config = dict(
    encoder_arch='convformer',
    encoder_kernel_size=3,
    decoder_width=256,
    decoder_norm='layernorm',
    decoder_head_dim=48,
    decoder_positions='learned',
    decoder_tie_embeddings=False,
    residual_init='scaled_by_depth',
    optimizer='soap',
)
Rows from block 3 of the text decoder of a small image captioner, named by matrix and row number. Rows with one number belong to one neuron. Each number is 128 + 24 x the weight over its row's rms, rounded and kept within 0 to 255. All counts start at 0. Numbers have three digits each.
Before each neuron's rows are labels from the 100 texts, of 14976, where the neuron reaches its largest size: "tokens" is the input token at the peak. Only what is clearly more common there than usual is listed. The data: photos with spoken descriptions (Open Images, Localized Narratives).
# gate: MLP gate (decoder.blocks.3.mlp.gate.weight, 672x256), inputs 0-127
# fc1: MLP up (decoder.blocks.3.mlp.fc1.weight, 672x256), inputs 0-127
# fc2: MLP down (decoder.blocks.3.mlp.fc2.weight, 256x672, transposed), outputs 0-127

tokens: "y"; "r"
gate.572:154129120159101131096106092112149110156123154106114120145085119117107128137132122149165127120131137126136202154133187161141121159102134116126137094164099111148137097091101114117122062119118119133109139103130139144077104157163074119121131100169153131085095093115167127112129186141097135135179121138174123131143124070144148117134127102133107151118119161103153145108126142141152131122124
fc1.572:127139124155152099113134096141130102132103140132121136118113164127138135133138142161174103155140163128137160148143170164121088149117119150086155127145121139175123076130105116129118095108124121094104164098155131139125145132118142123089144084164110153099103106102152153155131184128099095159150113129150100138169134159138151107124133110111111140120137179134178129102106174107136117138120
fc2.572:071116097101156125135095161171156114136125114096148146122135140105124126140127125127108098166096141113075123131117156124151112124152126159074148070133119154112139123154137139155184152134130132157127130128132092150102134124141153148077134153095133148158139172114150146142156162131102114115160163104131093128145136167120144122153137131115126124150132146135132124098139085150116154162125

tokens: "i"
gate.502:132115134164199123127136116124173067118109128102138126120079113197134113153162142132087098108127136153136194093166131121128116097123165052087105135126160128100124149127158129119134158171151107127112133128152133143162151081111113146160134125136128126066095094132157152099099112128117125131123115108095143103114144142140131122208097160145123123137151088082079174119084128093087121153156
fc1.502:128130133119103145103100076129054120118136125092096142120084148108132146092090107138151172117121112123078112123130096117109136152104112152131078113148122133102148104093120080170161133128123148091162115121116122148155126127149152114139132161163137164150179115117118091131105153113089087146121109115087144098128138140134117135098149161120120132098122159159105100140104112162156112126102
fc2.502:084142152132109115099132124148084185134132149143107114122135099104153131089099109118169099134166130132124112145115154130113149124120089128135149156128151123114118111120096118128153078113153107163101155134169146123129097151145101157149118146145129134119156123142120090112162148140111137106114154109106049126152158137113143129119141143127111157111173152133149080129107093132133127130142

tokens: "s"; "i"
gate.272:112152146125121119143143159121110131069136115153136159145114115109131166125110147133136131124113136150110119092113103142118104125109132144121099120145171169144099126154115140162121143112138095135172133147116120133136119142100069120180125102145139114102138172107131093136169117112099132141152091125130148172113151133154141166089188143106082107114113097079118160131122167123145101119166
fc1.272:123102091144146118140136113124145088134095131119109097150145111124117133144116142157151155137105123143142127128135160070112115145094111166130112126149104153086142117123138140129136112160125155087134115133109158116127120116145140149141186127124115134123139071134130116102110120101117160102146122100120119144136082119096165144147155135122168133145106075108145118126126153101076095126120
fc2.272:123184156157129171108102095122098103111111091120144130094116133139096167149134131118114155133073141111112129100112106151133128111156150114151123145101138161131152131131101115104110152118100142104136102143151130142133110129153111113125138134140147180088159097170119150151157131135150122143171124113094126176067097095113103142108103159175122103119148156165125122112098133126165148129111

tokens: "n"
gate.584:139138130119133163145109127100111132140112113104133114075139127145090134161132111122103160136110061144098104117103096157136147122147113127120173122113111208143191149144135083146202163170132135161088123141096106114163115141127115140127159158156136128109096133155123139125110151185131136126103078132169138161149134115120124145159123121112175097121112134119130094171143154151121147112157
fc1.584:167102105073101095087118172128106155129148118142114129120119120130183107159159134114136108098152116185100191103131100167119165115149099145141121135137112164160159089142125153117107173140103150142126126130134123058154167131108090138136138146114143117128144129141131134116088140156158124104124149146107108115136168110073143127112116108169130126104185118164134138135135110134143111130142
fc2.584:123130165139146145101164132109081105105129159114153160124118130155157131123108131132121134156106116113148108147124130166147133072154100078139143116131108118127109134116145121161170127119128096150108123161095076116087133105130151090153104121151108132133142147137115144154143143156151110107120075148139130162117156102155143138139109145139146092123160092173106115129179171178119077142152

tokens: "i"; "d"
gate.48:134127087130117101116124096126112165144116114148137120146145119087135155147112150170167140141112122141115135157092070119146137182142134132156134096132139133171145106153104093131129145114133105137108091147147166177136110165146135133112095123146100099091175131131147112103096135112104108157105139165106093130139111096147146142095162167116142127088153125129148134106119145088139154114150
fc1.48:162144169125131084133155096100138142118153110083135100124110100120109161126125127123144129171132154095160159149147137127152118082168136142128189126174173132105143120096145117141125113147137134157178113113130128128108143144133129121157145133122139146124106091146184126093130106124160159155123135077167128127110163096079108123149130115157136135177120114112117112104122124158117120099095
fc2.48:128154121145130160107123123109142148147105114133145138140109134080109134139099132100128103160169159123077100146121103143136125127098144105140130108149137175165124134116106166108121145126129107127125092151126137152084102140134121123096112148138131131136175140110104148124112131145151179136152167179125143144138113170107139121106138102123143058115141140153115161147157167154088148142146

tokens: " "
gate.237:106136154137138134176133118094124151122120181149090127097116142116153129111069137135102135152155101126092160146170118097101148138139119161110120162091161113159127102130164111132137162097126168099181136114110117126140133084127149148122147093122116104086111089189118103160121128091125086152083112145143105139145157136157110087129114118083123123103149151124107138125156169141138154111094
fc1.237:133144118134116123098129108120121132122129141093139143129155173093158071127110137127154088078130143148133086112143113127130166155141150115131121162129102112135135138121114080131117125116139121144117133109147154172118109100170195131082126139136161128079129132133123128100148097126132134037124121112129127088151130137127111188140123103175086109133133102177111111096087123155131169157184
fc2.237:117064151125097096173146105120134118127138149148121114166144206155117112118123082126114117106114143120130118146120090122147139150094133116126161143119173176135109152124105144112125125140124153133089129169146030156128122123091119137079119107146150136118119120155116066143124120125117120130101108102132129163128097097144143094112154150084137109122141160147167134130147133118130134099119

tokens: " "
gate.127:158148164134116068122163139160098122129109128146168117083155098179141140072074130164116092104155088137136116065147139139074090132131143098150155111142106118098117147118114093145110118137140100134122099071094086137107135098138115120154126133176136111144150120146143137140071151144154145105074193187122128109131096126086119148171090136138137088110158138127152150146130121142127112109139
fc1.127:137167149086123121102136147111150088087140136123106151147149107095151116134169134119146074115091139124160143129147130129129123156124083139185175145125121122109150096123140115118139144106114119134117169128088122097105182141159149112180148130110157169110093130132068126114149145099107109128142131108094110110132177141098140145162148179104102121112111125085121134114166095109109115151141
fc2.127:104102150082162125130092052072140127113090115113125130147113138164103156117117101123126167155146107166135119139131095136143117118128158118125111102100107148091125145145133140139105080121111148107125107135157126097122118109091120130148133151154194163105133135153142147111130150155133103110099097134133133114121115088109145110146112143097141108092136176130148163123174125176178110099150

tokens: "c"; "i"; "a"; "y"
gate.495:118109107163109161121108149147105132116119088149171166133155150137117123103165145124160148195115146112098074119139098126135139136143130138094142142123118103112138127121124087070146112109133134151187160093103137103142135167164103126117136111122126102138113091141133144126122171119113135125135121072111102099111107164125099117129134110142149111118163125119125160183211144106104147110115
fc1.495:080103162117162161106150073159150096132091146140150104139150124126134152133154153141168153142139128092121131144116173096191167122149123144154107168156115111166119107104129154108117144080126135110134121126147110107098137096121108139091086143160114123068163116111144129124115107072165132152097124139129129141078131111136139140144147091123137156147137130109142110134085130141102139101137
fc2.495:145158116114131162116130131132091142119154145123121160086119127128116139135162170166084129173109126105121127119102140150133095143086121145125117139175122102080100157120129090100125084128082198164104111104146131112140150121149136163116072094166121132120123141164181109115178120160105127152143142155077102129126151126136119140125134124142095111098133098177083115135113167161133127121170

tokens: "2"; "3"; "4"
gate.471:131107118127148166112080147143117124140140163141156115143149097175125137157118129122095104085134147082146137095093137157140116138090149130145150195077153157097112107160111096101091134136179124142130142162096159096111140155180111121114139121125132133087091136110149127111138091130135136145089160120102184146132114132135093095125153121135119119102127116116175116099102125136168110113146
fc1.471:161129135131149128107135107121151132148114090098120099166090090119093156168116108160123149149144087136138097101074163135138111132158120114133101146148107126147155097098143120114148140111108146154157176114104135138145156156147146098101125107115148125127104139146177148114129146119093115145126082141114137129151142084151115119153135140087132121107148126126118149137112116128104121079151
fc2.471:135116120099143094117128129146158136141129098118157125159127106112131149148136144131150124132087116146134136088116119133136118103150096085156139121117100143109131167144112152138139121128114132120120139114078167140163142109141131144121120131135146070151140157071130094092130103133187145108156146079129155163138106142117128145119145142099150169156120139100080150085120131194141125100160

tokens: "w"
gate.330:130184114118129113096145166151078150134102150181156095078117159155114121137136105085124159128125132154147105141165155102120157085148117116127142144105122166153166124108131147137108136182110150111149167141104127085195130153128133131116098114112132122119086135141187138122096111148177107128132131110137168125107112084140116162149149125097113143149124071117132151142149155121141123077162
fc1.330:130152143089119153153163131137118105175150098093125126121119131119170128116165147117092137143136126091144132134089110118112137100144099096118188135129132154116124091105063115135096162151098122151124124118119092105116122140105128152118138082147105157153160107117124156115159075104138131156152162111125156121134121071167112163141109175129156104132109113105159147097109117131095155172107
fc2.330:094159135138158083141160132131114142127095137113102130156118116121144168133115105150121133134075122118200120108142160106168129131119155102150168051114099135112142140122083112115151112169122119068111085101123154144116156147141090098146166133120148111122109182091163120100139133124108124134135104131152120129124151097096162126130102167142123147184133173105123103135120115124113108153122

tokens: "w"; "r"; "t"
gate.488:144112126145110133146117125144123095148135140116106145108140131115094076160158123187127134125090162111145160116194124095132094124179145142150104146137156118159121116120177105201086077119137137139086139113093128167128124143070161165115129123116143081099159112114130105136107160092143143120101121075112114140126122134104134164114125158155134112132127170105162120125153135143171131125117
fc1.488:082142151118143096078147158085090109117122165154139139125162073156132143115140111081105127158177167108136119105103142129114138140135135149135142116122128123120130124149105159092101163122092117143165123144128107075132102128127106162139172135149183161139069141115122082151087110133100116139162129131114123139145090120132134122145076073075144116129122136137118120080128097144141120152134
fc2.488:149094135142154099156112131155117112113132140190128118131107147101147136142139130144119093119083113115145142142089096098092121113160060152115103103134110100139116126110106170108129119152092146143118109150145167137141109095117130106142152132152109142149145124127116132153144180121121115119105171107116126097111152156123118121096102177176074132086161114135116130109143157133134137172147

tokens: "c"; " "
gate.614:115122093167146103116106119111102126104116129157158129156120130128098141166129118118126150130128133110111142147122137123118108124191113111104141136106163102094086158162126186122131138123105133128146150120131133130134098111098150102170137124181126126161110112087158134116111116143141103132149093124101116141159174141170097145148121091110150103101076184137123136131167168113159123115174
fc1.614:156136128131128140127118107101144157134108118099103153078156128126091164102178087167151132076132088072133151128161105147115163171120091111127154138168121156135170115105107079145176123138111093094095077141122135128108144138155158145137111130144147108151135169141121140139108154141142129123119131133106110113138128129108100124074113137122155082151122121105133121140141109158114131123098
fc2.614:112118091139153144134133154114136135142087132183154137167066105161120082151088103122119139167145104142135114143103117103132110122147133138147113093138105127156150150153089147076123112100166154136118109113106128121114160117122132133129145132148123172129112135115124153128150141132123155133148111130172107104082154116139145118150125128115122138124136120132184152088103120097119165166153

tokens: "i"
gate.194:116175124166151127117130123137110138089109152088116136128071127136158149139130148137176146143132103159138103140122130129132107102147124154148119118102143165130135169144160123144139108139137151169149096115167131125137114120142120119137143093120111139175163145130126137155071122146106130104139129148141144124100083128151144111130132090148130102119125119152101152104155153077101088195142
fc1.194:210091124130100118154121099150168192110098111104141130128107120114126120189165158147153158159131086168148103148147135126159094176149066138156137094131126144094100109135123122106101099130124081137096123148183092129130158088139156067136129114116137132114126102105113106084111126135144108114157140112092109098105145124173096125128104076106125118086130110169138140109109143081081110135125
fc2.194:154105124145121156169128132155159143072110135163113105128168095142084135140123160129120137152131162128130096114112152119157138151140128132175090176124162099142110136123100127125103125129111147109099143144142152148110130108115120120090134093144150108146166126099151128116129157099113137161111124123104100124144146089111107146134126125178120119087176101144113122147137113116152087137150

tokens: "n"; "x"
gate.158:096106143084106116081126143149138119102186166126114127107146089084114139151118121086069175117147129136103131138131136140146121148173137112122132144172125120104098136125134103109085119129100154137105140111105161096123123115143120123144097111148160127109143157091132167148139102148147119120160107167150145101150130137116133141119140123110146126136140097137142117162170158144125106061169
fc1.158:129152150124140170090153156119119087084154082123103100107111108130138125148127129075131124088111138136097129128108156155099153123099114120096119121152126109161124116089141147135110163119123140130133177148145135130126169119130127166169078109149111139112112131121099124154141162106147129106090131079110159086131142130089136172091175138126111127151130130133074110159169068103123138099142
fc2.158:106100134120134123131160145113139185073128120140103129082123128133152132107172121093143123140124114140162090165126103124211093122117117135120144139102137083117119130170082139130077152136110091168077166138134108122124114160122150106116147133153086157135141140135146116096153142105124129085081148087112120176162094117181084137097100127152120124157109138152179092158133108130164096114125

tokens: "s"
gate.275:143115111122137128112106145144127123145142143136108135187090135135142127087112116131148140166139130103109149133143121086138132150136132130125115134128141161139143142120088141115105082142184125102122147107152103117120167132120165143128086137120129146150141104150117136124106109153090143143101091172118146100189131134099139126080098185102140133140114094127161109145105159148149186122142
fc1.275:104158131132155119061121133119110121126147129131141106141115103091097116135162078100132115127130087132115160132135123132132132159121146138126095084102127127149159140125121112125084113129114096160081186177150119187135173115158110160109111172128138135141151132074125146098156115101117107100153162161079128140134118101128147095113085120101116112152139122097122090168123114074133145115127
fc2.275:121119136086131123139126158109113139121109131120121139146129086127114152072186137145136162170115204124113151115091140094143144143126164102142120147115162143123126118151150094113174115144130147111147107107130077144124130115098121094138098153137101102126113154143149141110176128175108111128121120140146136109135138118090161147121127105163110118138123107190140141077100115132141126080109

tokens: " "; "f"; "w"
gate.89:140145142129109115114129091149100093127127136117126112134152144121129109124105158126120087113107106107120093137117113133086124161116143185123147147134130128126141108131139084160153151124102126135127114107158153100115117160098155141112151139115118127150097161128123102108147115103127133157162138079101113135128120111136167146147121127144112152129159135120117101139169181120131141128152
fc1.89:136091111127143095087131102105143126115140074070151130168132164132138176115108123158175111147133129137092092157104120094150157115142098162130145107097082167094126120148127144125098079117146160169098103123145132088132110103123091165120157085114122119136099125139164113113159110137112134115171146132126125132195157131146122118127096137101092147128112100113120155115185143096114083115114
fc2.89:189136121123114094092099141122141110132110137078079118160124146124134101142149108138108101121113139140137123131112141130121090123172135105117137122137097128115132112111100110138128143135165082119117117149126104153091091133095132107100136164149114146119104154135094135153113087114132163085099142114148066116108124141117132139141155129144161128090120129178169120151114129170090137120142

tokens: "y"; "r"
gate.147:118124144122141142133121142130086093140121088131170142114130109070154107122113109114170085103102150108125139156157132116094099160168131096131167108139135115129122127133120115127087124140084137080126075170154135165128156125162095100138098118164190129129136141096169127154107141152117153171171128142099107125139165110159102104120124124119097115142173106111137084159107158123111112142121
fc1.147:124150121116107101113113126165133129105160158144119103133116144145121126130147105094116170134134124172152115100134124167139146083133103121165107136113075144158142089139181143130100104135157149167119141102122114099144147147148177135090104113098093161133106143136077119124153070164163092097117100116150121143081173148121171114102103133118116130115112105104144144089154118118149130129111
fc2.147:126114167140178124143100157127131115101143145156156137168128154114142100149133129158158103139120094164140145140167137122103121138087126111135123115148138166103102140128156156126135095145128178152088155130137110146129122089165160124107090091170120122137165099136168161129126114182092090163129101172161122159106156096112132143111125126120123108162149142145112153105110143112115132133154

tokens: "y"; "d"
gate.143:103116100130141144119091113087134116100121104123166088130102140092159136123109105144157138091150140135152123113117151142156099123155076123096130102111144124120145123137145141100101080176166102148144138143106115084147145148116151136142124119156149155158141103112146108117165140132140119157152136146128141102123099154140166076103159160133144143145132107191151154161116149115099111156130
fc1.143:123108131114179140121129135145115137125124132104102163147146149112102148121161119160158116092105121172097116142160130102129073135153098141105119110168130154142178107137114101095119126132109089162132166127095135137100160091094127089164088098140099110121116147148083156189112144109107150109151136114137091112124147092144145135128106078164127145107130101105106076157120110119071124176110
fc2.143:138139127179121099123153115162160079140104139152120125100121148188123148064118109151122181148100133119120103098107104170088123131112104128147139112147135158114136128115167124142129131147123152064128116146113111105151165105162132133106102137137167159187158166117122140100138069146109148136108140109098155117142108192143067103133158152181097126169142143133127146180140057139171136159130

tokens: "c"
gate.28:113117177094105142136108139110112151160097129104120144109112147125141135145144111085136113125137123146130081117113136114125163145149135128124120173097069132131150113137163116118148151119085124119152136127095129102144124143121102113140139098125111098144125095117128132098117113177098115130119118109123166118153126130110120109127109132144144135126145161122178135113088137124152117159181
fc1.28:132124124118124151133164127125113095088138150118152118127133147138091143127109085119157130184124162088107146126108104124138119151143161141094113148099099123130098107155105147136151119100123127118148155142122171115103088145091099127116135123126123138151106158126124087111147087124125101147156110086162102106156099128133145151134158160096137171088120103140104088095089145121106078140129
fc2.28:134141128123156104145104133143131131118129167136104145197138133113094161069144131107167124122111152142109112139142104127126136116133172098152168123123119095151118092183157096156145150096141120115153117089130129138123123176125089116133131134124054127161125071152142158115160136160082070142155101171140138141126055150127125140155143148111114115189119130099151109124182136084155110104112

tokens: "l"; "p"
gate.466:120111117115112112130118135135116162154104145145115179096096124117105134165141115096118108112132162132121168133086148097159124128109080143143142130122105127103121138108126113105156116140143153149094167140121098109154172126072092168135140099165140137138110108127083116115116110145132123167103137135124172148121106115124107130167166101144123126137146130087104124140130152144140121138094
fc1.466:132126143091100122136102113151173180053171121198125112151092143130117125100133123141096091125155118127115152195105154110106138102105157123122136103140143078149105107126141079132089146153145163141124112142149153116146145165158132108160166164161116140122164142113094109166108081159129169110127138119140127134098100141121084165104138090127137110152142132115150118132115143132159114119137
fc2.466:098164118124148109145105128124136118153118161078089066077129124101106124104160131115126121089129122165128187116121162100122127132117137136088133103084117096109095106105106147123108100126085152134117095126111093158121122135113118162126079140146126136156162104176166151104161121148116130100130102096106115133142118138124103099081138164157063128105136109116112088083169114115201128135135

tokens: "e"
gate.377:107134093107153129110130128111147160157127129154116118162145122105130131134097130167150141131119168154198135142138139127114126156142132136098143122158128125132154115090079114119108137128129129134115089147100119175127171141148144107157161098131125116114116122121133157128160144135110122112090106138133167146106151133126128138130165128186118141135135096098187064116114101139098101164133
fc1.377:121113131119154120082113106110159129135143127145134162111116150116133105141133136113092171130140116111173140139107105153109150158082157127127161103171132135109134156143129143106099118125143088148124130104123107143101201128180102103147116115100115106087111108105149081138141134147089115115121141133103140136126091122120162100117158154164109115148098176131072147113143136114110158143094
fc2.377:175132101143113141076123075120108146123148134132125106119143114165112132137149115115134133149113127158093126123117144140131152160129159188123090139122136108104136146114117130143103159147137162066139155160160137131148122143118136101128142118174120136128128131105141122123129137151101120146094135102172133131115122157144126162112117133128141103188157148133163087153121088173147136098192

tokens: "l"
gate.579:155112137089051094105124136115117096153130151151137122109155076098128120094116185139123122191127109147152124104114107124122106140170135105159136143109146172106171085136100082113096124128144080113130111131130140138149142105182145149125134154180090123148125167113114144118100125145088150169137169164100153128123131148126153099100124147136148117118139109127155129116152109127174136126139
fc1.579:130131139122106135113114169140113151153152139140109137161094149151135167099131114155137159127103153164127116132147090119134120102139166091104101098150096101141104121132181140093121131126115158125173128162136120144130126085134115123134156124112110101117140156130121108099141122157083098121088118089089165118151117100120139107130117143099151137132105091062127127095181135146155119116126
fc2.579:104119128127085116144122190158102132097129172106133143171128134148105113134127146142132145137120125109153075186110138120150139144162141112079152117132110120129115108126179105088083159166151185127144157162134141151170136149163111113127135090087106137129125156127153130124121155131184142156102153099145170143142143097108171133115119123133144112150146101181100132153091147127099128129148

tokens: "w"
gate.162:139140124122160089114121087165117123087124158137134148105118144130088132173166111114096137108103113130138149121136152100106127128138127113140138144122126103135129114158114156079145171119154166098152162123122116118114120105110134135145141144103110124167114152118106133143155144107132157097106115116102109177142134132149157126116167148109109146125098137114128148114109122149129156131148
fc1.162:094099119149122129138146129101131115173102082143094135114140153087125097112122129103122082156130146131147120136123123161131083129144144160093110119144137147104158105108125111137142125135125111180138142180092118149112146151060139133106119121141127157122144089128125146101103138145099127090133120139148159095119117161109117148123184081150109098094119131140175154112168105117122153148079
fc2.162:138134137085168114126135164131106140056126132137127169135144110123141152121140155160104151106106148105136124142125139136135147106123135142117122121146165160125143151070127096142137101143115150176149110120143179107126099165108105162163124114133135132155136147134079082141172104145142119120131152136125104102156166123125128117117141115150156170150152107135145131125127101157082140113130

tokens: "e"; "i"
gate.590:114127172119128109132113119143117139152110162130102119125131101127116120168116145142148106103129124170135115115155163087143082153073166176151135156134145144075128138122133146106066103125125144129104140130093158087103134090163094127100109138094142176100143148090139124176112132112115084101115115145089126131145175148169135132133095130113114177129093151114123113156134086146132118113125
fc1.590:154147085116153138127108161146151110142077103132157123140142091099159185139088106137092095120110130068114164102127159166143142145104158097154134108134127128122143133153143123133136180117113139133136153100127151108120137149119113113127100080146148123110114109148128160104119136112140049138115142151138142146128090119137105087141122153090127154137163166120140093156090093143103157143166
fc2.590:097122137151102142159090142145115119143134143095130142179131065141123117104139138090154119126110124144131120127202128165099099112110130103139109149191171140145139135113127167140113133153145166105104083164172104098128114143140134120177112163134101150129129126088124160111098104112171121127131160139151124158113150141172111092098131128112151158124148138130166088099075104085126177163109

tokens: " "; "l"
gate.566:097133117163096116120158134096118122098099130106153166129123094132119094138134115140090155177090163089128110094101142161142162101161148091112169150168126133091143134119118152135113150118151137118116124142078169146128106155096102106108143136170117130146114105122162150162103102132130138120106107107087155124111166135180056129131130096131180135119085145142140140166161118111124100140108
fc1.566:112145130114166151091104096129114097139086169112107159136109169133098147121128174088142145158114106148137117142127116107130130082125056128132134158146166104123143134122149132102094137174129134149133099119141141147118098159160109181115127132158078129136134130137136106122096099115143118127139146094120091124148143111109163146136127135146075154137115119148125126158154125154173152098110
fc2.566:100080086123142134144117158150086137117125117109128119144126132117118123152145108176086084145109163104097151082139145165123167131103155060125096121133103123113159129164139149137134126112149176137102157152141161125137129115090152114125142126115171086101114191139124120143159168131169112129146103172135126108122134131147150165086174115132129121141158123116145117092141133150112119146170

tokens: "w"; "l"
gate.341:154114146092140138117119122128169133099101126130100179098119118108167115125125135115118150122123123153114100141134128121122157144138148183129139147102113085104153121115103140148097188153136130167104152134103118120159129110103128087146159111134138114133106115085129152133146145162131179144143102107118135121131129116087177116098171115151153102116151138114113089118122118085138111121135
fc1.341:137123145127104121107104170134148122131117115183131105084110115114133132141142133129101125144118115110141158121027137107128085130080124126112130121125156138147117111118151103096131127153153143119155123095131100150123141169130146150118118163120124101144101093158135115165125102148121097145082103112086159135115111150136110116139137151135112089122131133171120129148160144139110110144112
fc2.341:099126153158127105118118128098113173146114126098065143091112104136134100148145132126149096131177120158167088096169061107143157128132102132132137121147177091137140090107144130122084118128113129122156131103104083113115085159168133103157118094118138122122123103144144107141141114122079155102140143072165101079122115125146135144159106099138116124105116115154106125135169126133108109112089

tokens: " "
gate.503:108102113142112128148154134140125133173092184157133102170105149148131180142109103173134116138132130093159094107175115131121132127145122112123107110129127159117135105100119136128112146133127126147153100132086111154166131102165114116128115091129141138093113119128147090107125139202136198148090135152168115122142183168168128123193118114128113106114104101154137098125104119127117123136140
fc1.503:152148124115174103110104131112181106134168137091091130143183146111065131127116121126132150155109105147084148132145132140136152136086150134103099187140162123124164147157059125154131154112101112152104172172162135161104121157115119120140133088089083140132099124162154149150143115095114133129161096152135179146099107135126134142137125146100080139130132116107125135102105144145082141111116
fc2.503:092109093158123121143145156131113153110140131210140138103147110133127110149123148128126122083132158100194155083121128157123115138133110129148122121168141140096148123133129120137151117144119108131130093142105077155125154138130122161181111161118111111154147102097072134144159142132096157124112105090106132149172179122176114105123093135113169126132118139139128129145145086126106083135131

tokens: "i"
gate.440:087126152156117120147115141110123108160113152094146129122150155148101090142142135161102075082127159087124154085124101120149108153136153106119155120107082125142102090130140128089091140171126161133093125127125128123159134114116105080116165122162079123103151077111077155118110123073109104069123098108156102143149122135136116130124119085124134124149132126099150119116179165119171124108112
fc1.440:150099117135087107125103132112132130131116126101131105116119127122157125129164121136129153136110130151124141145154168168113125066124135106166100105157166123090159146085136154158112133131117111137111135140115096173128098176148091112161156154093107160095145158118120122118105124065102079098148153134142123151095153107129116113104137103081145130113136121114151104142120105118136130141107
fc2.440:138132078118125174135135138101177137130112131151094151145122131116077106131155112107112078116154148104158115118096115053118119112142153150119117178098129131098134151129125114132099075126156125101123125123120155158094117132104126140124114140120144099124077129172137107129145136133161108133096067156142153139140145170118100095108145115099105116145152157141138114142131148108145129129102

tokens: " "; "t"
gate.54:109123130115134136149124106119121162103116118119113071115131143086121149128137080140124109153108069168102128155121140107100140156116058110117144154131119106105143105135167145119132143135153119121098150128097129138114134112176125160114142111139110125089140124165121129145122126121158138180080171083085077106104129145115107103159107124150128137116109171108173183108114167112145138183123
fc1.54:153115152145069134152143187126153128130122138121138138120093121119145121141095094111141117117142117098098140089122137164130102110138135115139101154116131118056142123109147122133122069171147105132133120084118137124136141114124122129132132144113124114132122130089077142094152081177110168122154139101139128090145150150111085160135135140104136141120137124126092149138157129129136089080134
fc2.54:112142088115180119121127129097080102102106129112162134145187128122133133143115163114097040178120083170126135146094154127116110105111140141128142140149162111137099079152134159130150140097163149097137150138104130119087148088154152124104087123178153139122127135146136119127150125117148149170120138122094123132097092152105114095167107115089140134085137140132091135132116131161107127148118

tokens: "c"; "o"
gate.544:087095112126132118073163093123079129132149133133118118139123117111128113112120070150114147133097122095135069110130136121115134087159155119169129160085156116178145098119084126094175145124147142116144121139118153141140086096106112145152172082159147193122125176176097159108146111145121075142153125137086127102129106109126130091137154119139120130100149116125113140144115110142124137127114
fc1.544:102158106168118133116088136131141115130125137113141136143128139135121098125154116142112095073084150172118098138116093145109090113104142123178141169128119091178117136123134146123134076157148144125152069141140148117122135130102144152093154145154113089099124173103129178137150082127101109126105089117152147105115143105109138155154110143064148118087117146130130140130109155172163102156148
fc2.544:126120088137163124120127158144138138152160140097113124130157142169130151089169127132162129140127094140160155119096116144145095124135139110096105150151073114119125086130125121134168100095117134156117118124103085147129112113206089108123160167085158145141119115154158123152126094158108156118116122108093112128131116157181162114170073136114109093080137125148128165103200137102175131105144

tokens: "w"; "t"; "c"
gate.121:138103126113099113135137140115165118119115150101194131099111083124125113107165108145127136109103129118101085167147133112163143158168108155128085137119142128095144133137114080161113120132138148109148123127119118136138100135146137116143090142120084152139106149086122164133126108150142108112104132136119110153121137143157107118095095122138119119131131125114155102108111107128207180144169
fc1.121:144163141090114096107161140123143110103110122163111139163109135140114134136095102080089148112138179135112123134129102141170127115156124137111144124151106151143120080106073167065158114181140100108125081140160155164123108161099093144103148117131122129118095132132092149155160101120126117141139147140130109115129129097142122173134108110077118183165091114110099167091108107142132130146087
fc2.121:082105130130153072140127175151146169097088111162102128147142129158106180117165149114126124135129079151108173129125107100107110134151122178148132131088143092134129102148153099118149127132098142165098131114128168112129140102152116151143156113119137137088123126134130146151125128093107132113142139126093169107092171145118139149134124176129141118106154096145126130145147171112147121121159

tokens: "e"; "i"
gate.5:178149139148108085114089091119141107167116129120096115143139128132114106161127158123139128161099095146154142123111113204150177138107140125127154134163140153094154121121121151105142142088139108095144112145122153118101113154133098151107158104101124151148163149079144141114166176110134122121154142088147096140134118104147130184099094174156077149114133167110072113139146101166140128115143
fc1.5:152162146165152090108141109095095123147132156113117120142174072173148117153125154089105117083117127138147116121098128139125135169148134136099127151141095155148153173158141161185115110138134126105140143136111146136112123128130114113119125116155089106131119108086054131134077145123135142128140161102118139116135146149147122135153100112132119130132131150140097100109133114134140152118138
fc2.5:122106109134109137144150113149122125144131120076176116114114093094132132125096094127110126127137108108107166108131114107132150106118124137152115138161088128119108127091109129126133164085117111159099123119118148144104181136141130104176085141142118121124162162090160141106139167138125117165145108140148127189092119130129148113149125155123137156142127102146107112109115137143132150187144